A small model that answers yes/no questions on an image's attributes, trained from scratch.
Model: 8.12M parameters, 64-pixel images, encoder arch mlp_mixer, encoder activation star_relu, encoder patch size [8, 8], encoder width 128, fusion encoder layers 8, fusion encoder activation swiglu.
Training: adamw at rate 0.0018, 7200 steps.
Data: 101725 training examples, 9.1 epochs.
Rows from block 4 of the image encoder of a small model that answers yes/no questions on an image's attributes, named by matrix and row number. Rows with one number belong to one neuron. Each number is 128 + 32 x the weight over its row's rms, rounded and kept within 0 to 255. All counts start at 0. Numbers have three digits each.
After each neuron's rows are labels from the 100 images, of 14976, where the neuron reaches its highest value: "top examples" is what is common among them. Only what is clearly more common there than usual is listed. The data: photos with spoken descriptions (Open Images, Localized Narratives).
# fc1: MLP up (encoder.blocks.4.mlp.fc1.weight, 256x128), inputs 0-127
# fc2: MLP down (encoder.blocks.4.mlp.fc2.weight, 128x256, transposed), outputs 0-127

fc1.73:168159092078119138109164070189148122161152100125144111158137146121110143180136109131141150160116141146188128086125137145097165107121060086138142081129158164129133105135184143120155114167145090087158115133138131131136075034131166114140144058169112086028109180102112076125132132082138177143116102139159061152155172118104189106133115138162126110118137087090100062153166151120088151150147
fc2.73:110156118054043087095114136141094062196159075168109156120093157124125110157157111123109146113113108140163170100128145104125106171103086135084114142111136122153107154123117141091113190095182093085152140170069090152098098097124108130167100096157070089063112105129112142154142136049166150160134110142119190128101132049179112177168161141168144120110127141154119123142085142124136182150106
top examples: text has "trees"

fc1.249:116142116088140107088091086120075130150114130165136143149142134134115129143166148087146182146128091118140112179055153108141170125142046127153130087147108127135220131184184127122163110133096113151132151131118150102105136115130062148118139122161147069071167141108116121120121116064138070128148129144113098205077144095089114154148121132099135130128103111107014147148169141116151219085106
fc2.249:157151135047080127109122116156143135238079156158151121130149129093115134169150101131138100108069126101087120100102145119045101136160163183126134163133111181122174094112131146141142127153139162094191160145143098090131097087143092101124148104142093085111115078136137152111096146113140131138185118146153130061133114015098157127128085133109122099102115071107115171104129114078141130177080
top examples: text has "trees"; text has "grass"; text has "plants"

fc1.228:115110128112149148149121096138085151099159096174133095099128122123139077182160160143139109127116138092153097144098188094138147141167110090175107095106129131214144105142164141129170106122192110101100138159165155099130095108156127075098194149101186130150093139090119132151076122058155143071126113155078167117021120136072121060133142166143154156123120122079090116147108102097156187122092
fc2.228:164115119102068167149127142150128163235094118168130152120147125048145121179129126120138119132086080113119119122131125097047101170114111147137162128129099200137185147131137146133088160148143134108135128162109109056122088145131117110124102160163065050092121124117183131097128135112100095145151124133100092069165153015127143098157111124149129139107130078126093159167129178154149157152111
top examples: text has "trees"; text has "grass"

fc1.34:174107135111140167141174074118110131185114122153028070122124098104100120147139109188116125171124104101197115101132122117110109137123079174134122115170134194093103127119171133074164156136109083101168092100145124123115046118114106187156137071112098083106098165085151092105169104096113108092145140152148076135139086113135153123088151138173124087130116104119080071179116091114069134122078
fc2.34:121187124105057066101089135174165043245199091146144110150158136122131109225174120119092133121147119110181119093124128142122109148156117131102117159120143170149133126114113106110095104112111108107128177131147107130098138133125133084106121136154103106120110140113199106129154116098153149107152184143144108088098148048129134157146130143164129159084140111165149133103116114133128183217083
top examples: text has "sky"; text has "trees"; text has "buildings"; text has "road"

fc1.169:094079127078141198128057142060118179203101139149155106164121147063107111158173136168213132102172153142152123121090145094094125113150072078117112123148155123158101138103122104090180140149138132113136127129156060108123046079147093079150146073148123073068113136100098118138150178083133129149098141110137129168136149130138131153140141108128126136149085087097163109149187118153140135161087
fc2.169:150076115117130153128099133177076024129126118157127113180096152167184074123151168114121130079136065109131141167132158128092129114142050130151122141090149124146096107126139113072138168140074106115203121137143128109109117122184163135109124091197134084102138151109190109136094171094110175095129150140132087149142157091148136132171124137158137156093137173169155125054127156093147212143108
top examples: text has "trees"

fc1.204:149104203079069148193167110127119096156165144102116072143182116140109130143136088129171089143117106156146146153153119160119173144157146142151130137121136118152193141127090095039161134158125084127108097126111090100109098139112175164139126080144087168110101089160159151133094134134070170105138152092140082080139103081120147169102145116195041070065122111110121146100139076089149161118139
fc2.204:154119111092073137128152132102111227201181153174164146105112107119141183131108010138140132087123120095086141112117143143126083096121109114113119132160089077089137103114115135156117165130143183134114123082162131093132141158117092185138123079108105147117137134113114097154091129076131165113143104119129073166122159062157110094079148130146159147122125100145123132164195028109092160147130
top examples: text has "sky"

fc1.27:201130165087101121213165112132119123197175127145086126132165125137135094185155083149158062150110123146130130124135116128093142165109118124108147164113130121152182116116110076048139105174131090162106097116115110096124113145100165143175140100097138127106101086146153132117076157158091164137140150093151071053105127054100108140109180129160078052060129125072098144166126114109135145119138
fc2.27:155087092064070140152156117126096184210145125151180122094133093122119170130106017094132121100135108130092140130099153136121110094138100080122146125144101062132144128129160113149127118094141103149080112061165122103103127148072104164146129093146090175125125143091119133133110137106099134137093123117147097130138156075161143130076105128145130128091134095120113106098187017145142182205174
top examples: text has "sky"

fc1.229:106144097098136133082134052102091109164160092173151099144087142108119062169113167102114118095110149121139173109105170146134130168146103052148124082091102180134150127049180117100133118100134129110133092171158119117071100079155122114127159086146132112091113080099082084065164155081077100119109108173135068169082110142090149095118105112093135111080102118123079110159135103137104203135127
fc2.229:145083155081023083141147114187141090181102107157129138103129099062151114148110138129088087112143090068144113139193118137070120154156137159094124093144106163150178114141094112136135177187138153101167081142135125039123100148139121106154167104166128074112121093128173148137122078083137077171136135133126135087099126036144101133145153138107118121158138113134098129149130125175162188157107
top examples: text has "trees"

fc1.161:127160162127087121160162062106161117213080124154044107147128100148150039147152069121121096137145122141151086099139064150107160117112122137112134102147137169142153119137085101094112123131124082126119110088140124103064070125104142173093115091097097145120102155069137104087110111127111122115104098129114134070083144067103137155067111107147121082096106099089024107154109158165129135152105
fc2.161:118116147099069117088113134150186185237134159168174088080081120088111168179127048129137099134111144149153125145156137119134136115139093147145150113128101193179139148142128098063127161117116080108096108128113119092130090124063122159150125121147104162134128096122067126095134119114122085120106149108152112097160175089113126127152107157125113102111096129170121128134168125105177224224124
top examples: text has "trees"; text has "sky"; text has "grass"

fc1.17:155131154084093119147089102134165120209132095088133099153105126164083072167134113117178109152163103135163155144144135162057156125133099112159100182138150143117117147139160130093112103136123104160110143121115105107157039078127127155127098088091049097132114145117082148219131122140075172100168129101143064080109127131142196139120089124137135133074119077067101081182120112106102152128110
fc2.17:124181101065074125118125115148107086199160117168076132075152138102140211136137108172081184093145146129187135109143145115110092119170153188122145147113163159118145122160139112123152136132100105130111124241118145085128146116102086141133104163135108139135127162110186160096117114124155158161177138137194122114089168067129092112190104157139135145152108106136100109089123125169190143186085
top examples: text has "sky"

fc1.104:130159154134098072195193115140147103141143147121025136116136061071099139126109058143130093170128109107096128137186155125132124097120138078141145164129129146150133082092099112101102119055185081125083127139149170122098137149091109165186092131102093136132144177122103127131099167115128157075112156148162107111107152099091185124057069108126116100124145121064162156129145159092099174156143
fc2.104:121122082143202142124109130127013178142174118128208149182165136178110188140134088141126123142102122150127130160139108131114157095121104130147114123128151093120110111120118124155146141071104076133059099191121120126115114113170148236108121124092113192147121113136078124126118125139131113156197118135125053144119162084127096135122132125110130140174112127122128127165064153141100104212158
top examples: text has "sky"

fc1.69:107092143075132074111122128137134179151106103133108117095122114119141088166083153121126114125119166136149131113118101123134147114186079146153105164102093204154108120164168097143109107094144144111115152098184109068142076104143103098104164085130152138127154126078162096130150111066133138106143074099079090187066150077090134119134125093101194154128128073073032122139161116092107204082116
fc2.69:114115158065060129120105126122131090191112136175124162150133132061096104169132068112063101094120114104124091108094160124088114109124106145146075133123105167140181147113120111114132112152129086092156109162104125054141133153125072124119122143140030059092129107120163121126124140103094113138123091151106131074141109034105089135149154128157124106096141061130116138123142129137184173222143
top examples: text has "trees"; text has "grass"; text has "plants"

fc1.30:141119161057067123143087058104124128123148107157138128139154129118086059160162110104129106142161146145143123068147134136073128096126071086144129146151123115142171131160104155099150138129127053127077161076076129123084081069066112143123151068130092137139090133100127107136141152097107127109103098126142095084111137135053150162075106193148118071082124038107113088174132139152093108135112
fc2.30:168095155077052098133099123227153079198136123128164120051152126096156160200141100133150105090141109123152144172113125128149111090108114162158124121114131126177138080164147133133118126083164111056151183115102132111159106136146091125124132137154116145117119088123146137164060111116111161127104118176075115097089111084142121135128115132124148108099112190134110099093120075133165235135083
top examples: text has "sky"; text has "trees"; text has "road"; text has "grass"

fc1.194:108139131099166178150144058108189125174099107150096154128139071122123134132137095097132120100114154113134085175134099056085120119129104079123126089091115109118120122149172122085147137125150121128155103121104066067084100141079107157194108069100093147104097163068113115138068161133073078112102086080108106091122192128126140128061086139175087105076119126136127142181090153130136173097173
fc2.194:136104128087058086161111134190143107182146142114179116121063129079095146144087126125115078149090109136176144138098183101080145127118148173130110129143133226113191097139147074118156104150080077139146133204098169079103082114170136129089121114138140057123111113130139182121140142211100146152129132117131120086100092115102122107134121149125091103100151085125160102063129146120136146186125
top examples: text has "sky"; text has "buildings"; text has "road"; text has "water"

fc1.111:159159179091106110204218122127130120143108162109037108174124101129121101157112062142162090163121114164142130128185114102128172149169122132093165151119141133122149117099083091078109135126162084132075110138156150155105112115107155169171075069091120151145149116118127114108109152158074141068131096125152117089107101091109191169091111081141111081068147132066127127125115099077119174162129
fc2.111:125136074082108127126138113089080204170170116138197116133115147152128195153126039156134113110070114142180142132148126128105165056136105117125137117124136155146145142124118137095107150050106095118075132155147144122134122125111100200131099134121126174148120144120094136127140139111127140151165110126140029117145195054108133127065126131136106117158126132125117148150163124124101123251166
top examples: text has "sky"