Rows from block 12 of the image encoder of a small model that answers yes/no questions on an image's attributes, named by matrix and row number. Rows with one number belong to one neuron. Each number is 128 + 32 x the weight over its row's rms, rounded and kept within 0 to 255. All counts start at 0.
After each neuron's rows are labels from the 100 images, of 14976, where the neuron reaches its highest value: "strongest on" is what is common among them; "colour at peak" is the nearest of a few named colours to the mean colour under the peak. Only what is clearly more common there than usual is listed. The data: photos with spoken descriptions (Open Images, Localized Narratives). In brackets: how many of the 100, against the usual share in percent.
# fc1: MLP up (encoder.blocks.12.mlp.fc1.weight, 256x128), inputs 0-127
# fc2: MLP down (encoder.blocks.12.mlp.fc2.weight, 128x256, transposed), outputs 0-127

fc1.40 [131 179 128 186 139 144 184 143 145 132 116 154 101 170 129 155  87 125 152 127 110 126 135 122 181 127 199 147 149 111 126 148 153 109 163 139 143 198 179 125 126 143 102 155 142 106 140 128 169 172 103 130 131 144 125 127 160 148 119 112 124 118 164 211 137 195 125 153 158 147 100 116 135 176  92 113 175 160 122 131 108 121 118 121 143 175 135 144 119  97 133 174  90 163 177  88 125 121 143 157 122 167 110 180 133 134 190 124 171 109 110 114 141 206 196 128 137  30 196 147 122 187 164 122  86 139 197 104]
fc2.40 [123 151 124 150 162 164 145 144 103 164 137 118 112 122 145 179 136 147 153 124 117 152 128  78 105 141 212 144 135 101 176 152 111 121 167 147 116 139 135  98 122 132 149 132 121 131 141 128 136 172 112 155 151 116 118 133 159 133 127 109 126 127 125 219 170 178 140 171 123 221  64 120 131 121 122 103 231 121 119 149 124 149 131 133 127 147 151 212 124 131 131 102  76 130 132 138  90 147 141 145 196  73 106 116 125 123 192  92 214 131 123 113 143 149 151 152  57 128 154 169  50 125 135 140 133  59 161 113]
strongest on: text has "white" (38 vs 11.6); text has "color" (35 vs 13)
colour at peak: white (100 vs 6.4)

fc1.42 [126 110 129 160 132 156 151 158 135 109 114 126  72 120 102 113 125  93 182 112 148  81 111  78 147 133 228 134 155 104  97 131 152 124 122 121 138 139 140 103 106 123 141 141  95  78 155 139 135 155 144 131 144 111 140 148 145 130  96 109 105 100 156 222  96 174 122 129 176 159 138 116 102 147  90  86 190 158 117 122 125 101 138 148 100 173  65 129 143  99 140 187  81 150 138  58  99 111 159 170  91 153  93 129  95 118 198  96 176 126 118 126 157 186 179 139 128  47 190 159 138 166 141 131  59 161 136 114]
fc2.42 [107 156 106 161 130 147 127 128  13 153 116 131 120 146 119 202 110 114 129 116 104 106 159  85 130 120  95 150 136 121 149 148 114 157 140 180 137  81 121 109 111 113 109 134 132 110 135 129 145 153 139 189 118 139 150 140 118 125 150  75 131  96 148 153 145 225 121 156 134 140  17 143 140 137 162 147 213 136 121 143 126  94 102 135 136 146 129 220 105 160 115 112  94 145 155 127 117 111 190 128 165  46 115 139 101 141  98  99 168  97 108  95  99 134 169 146  61 134  90 162 121 108 123  78 102 106 130  94]
strongest on: text has "white" (33 vs 11.6)
colour at peak: white (98 vs 6.4)

fc1.31 [158 127 172 114 137 166 188 174  93  77 118 149 180 132 107 133 117 150 107 142 111 161  86 167 141 148 124 139 138 139  68  89 153 149 110 149 157 156 165 194  61 133 120 143  30  97 112 128 159 128 139 125 130 131 157 106 185 116 114 105 155  94 172 136 151 124 160 116 151 124  80 130 114  87 134 163 193 157  95 110 139  79 130  91  87 136  96 146 111 156 136 119  85 123 112  74 124 152 137  94 136  95 156 150  31 123 161 140 125 142 101 128 112 155 134 131 130  35  65 166 157 164 162 129  75 151 157 143]
fc2.31 [ 82 166 103 121 159 184 134 101   0 109 163 123 129 127 111 248  76 145 155 110 134 113 114  52 158 122  98 158 124 180 157 115 105 128  77 131  99 110 119 131 127 143 134 145 133 141 114 125 105 147 138 158 107 146 130 130 101 124 116 109  83 134 121 105 122 193 124 131 127 117  67 148 155 109 131 120  59  82 132 122  96  80 138  96 123 132 113 149 126 128  89 127  95 148 129 127 184 113 110 105  76  95 124  89 147 147 116 105 134 103  95 120 119 115 111 133  75 121 117 116 117  81  64  98 128 152  95  74]
strongest on: text has "sky" (69 vs 24.8); text has "trees" (62 vs 27.8); text has "road" (26 vs 8.1); text has "plants" (26 vs 9.8)
colour at peak: white (83 vs 6.4)

fc1.15 [154 149 102 128 155 223 139 130 157  97 118 144 103 112 110 122 180 126 164 129 108 101 129  92 132 136 177 176 139 112 144 142 105 133 115 118 142 134 166 122 131  95 132 170  97  49 149 171 130 153 122  86 118 129 126 112 128 138  92 105 105 108 128 217 130 192  97  88 162 137  51 111 126 108 121  93 182 178 158  77 119  37 107  83  97 153  65 113 164 107  96 155  66 133 159 154 162 132 138 131  98 136 108  88  94 119 141 102 126 128 154  95 141 163 149 132 131  77 150 148 203 134 118 110 102 141  59 134]
fc2.15 [115 103 145 161 142 165 197 153  24  78 168  95 131  96 142 222 129 112 134 158 149  84 138  49 138 148  98 157  83 145 122 131 129 152 112 138 118 141 126  97 136 137 106 131 140 144 114 168 110 120 116 188 117 102 111 149 109  98  76 138 140 125 153  99 152 188 132 168  99 116  32 172 155 134 170 175 115 152 131 117  88  31 123 111 157 141 105 196 136 109 121  99 113 102 129  99 105 136 129 133 135  50 112 159 101 100 126 131  97 123 147 143 124 128 143 126  47 137  96 161 142 127 127 125 121 135 150 118]
strongest on: text has "white" (31 vs 11.6); text has "color" (31 vs 13)
colour at peak: white (92 vs 6.4)

fc1.182 [111 145 146 141 128 179 136 145 140 164 100 139 128  91 155 130 116 108 194 115  74  98 154 126 175 136 182 136 150  78 129  82 141 130 112 153 108 117 152 121  75 123 126 128  86  69 164  95 162 149 186 146 176  88 113  97 205 126  74 119 123  95 182 152 103 171  82  71 170 100  76 100 137 147 122  99 120 200 123 117 130 101 134  83 134 172 171 156 145 139 146 150 106 126 160 119 123 146 141 133 146 104 201 131  54 118 140 149 169 123 156 171 151 123  84 152  71  81 149 153 178 138 165 120  80 122 120 172]
fc2.182 [132 152 151 174 150 181 124 118  30 143 140 106 160 165 139 215 120  99 114 116 127  93 201  62 131 153 119 123 114 209  85  72 121 136  80 120 112  90  92  86 141 149 107 129 151 154 136 154 107 117 106 151  82 133 103  88 121 123 176 129 117  94 140 135 142 122 177  59 105 122  93 121 138 122 135 147 121 131 141 146 101  37  85 165 163 119 130 168 116 166 127  93 115 122 112 116 113  66 102  78 151 101  78 105 107 141 114 164 125 148  91  78 136 149 110 138  68 128 116 100  80 109  82 119 100  97 137 114]
strongest on: text has "white" (35 vs 11.6); text has "color" (33 vs 13)
colour at peak: white (100 vs 6.4)

fc1.240 [114 147 138 195  95 130 157 136  83 126 141 142 129 179 127 124  76 155 138 176 181 112 111 128 138 122 143 180 174 104 150 168 128 151 154  69  80 137 139 104  94 119 139 142 129 149 164  92 139 150 158 112 207 141 123 116 139  89 114 136  74 126 132 152 134 172  99 142 180 113  98 113  86 113 106 160 208 151  88  90 138 107 132  87  77 156  64 143 124  93 106 181  83 172 117 131 106 178 118 159  93 111 139 126 108 150 188 139 164 120 102 120 115 213 157 168 101  64 176 163 189 153 150 118 138 109 141 149]
fc2.240 [164 146  88 166 126 207 156 148   0 148 140 120 155 133 125 253 104 113  95 133 131 167 123  91 124 109 161  99 146 109 100 135 160 114 133 152 157 143 124 117 118 121 113 127  96 127  97 105 105 140 114 123 131 142 137  94 136 111 138  67 111 124 108 163 166 167 125 150 106 151  95 140 110 114 155 138 143 143 108 124 140  87  74 133 138 113 146 195 123 143 118 142 138 115 106 130 146 109 141 112 141  66 113 119  84 106 105 121 172 142 171 104 172 181 154 117  37 105 152 125  83 175 139 111 132  63  91  94]
strongest on: text has "white" (34 vs 11.6); text has "color" (32 vs 13)
colour at peak: white (95 vs 6.4)

fc1.74 [ 99 156 130 171 140 150 180 142 133 126 140 142  91 143 102 152 113 135 125 103  95 124 121 115 146 118 207 130 146  85  99 133 142  77 145 116 158 163 145 139 119 123  76 144 111  52 149 125 161 163  96 141 146 114  96  82 133 131  99  98 114 107 154 227 116 227 161 157 148 165 120 105 104 152 107  83 182 160 134 114 104  88 126 143 140 183 117 160 101  98 118 194  99 161 143  92 107 141 134 151  98 174 130 162 117 115 192 101 164  75  96 105 134 174 167 133 139  43 179 133 117 145 144 125  79 172 152 128]
fc2.74 [132 136 138 160 117 156 147 150  41 158 116 127 124 136 114 195 116 125 131 143  99  92 154  38  90 124 145 147 145 132 148 175 108 151 141 154 140  90 138  84 111 126 143 131 118 102 140 123 154 167 128 167 117 121 126 125 148 125 149 124 137 138 141 194 172 167 161 137 115 178  49 118 122 123 142 132 255 141 125 145 134  87 129 116 122 159 138 224 138 188 112 116  98 122 131 135 124 159 130 159 163  80 135 134 101 106 124 102 165 132 144 140 151 131 154 132  60 125 103 164 135 124 134 123 129  17 131 160]
strongest on: text has "white" (39 vs 11.6); text has "color" (37 vs 13)
colour at peak: white (98 vs 6.4)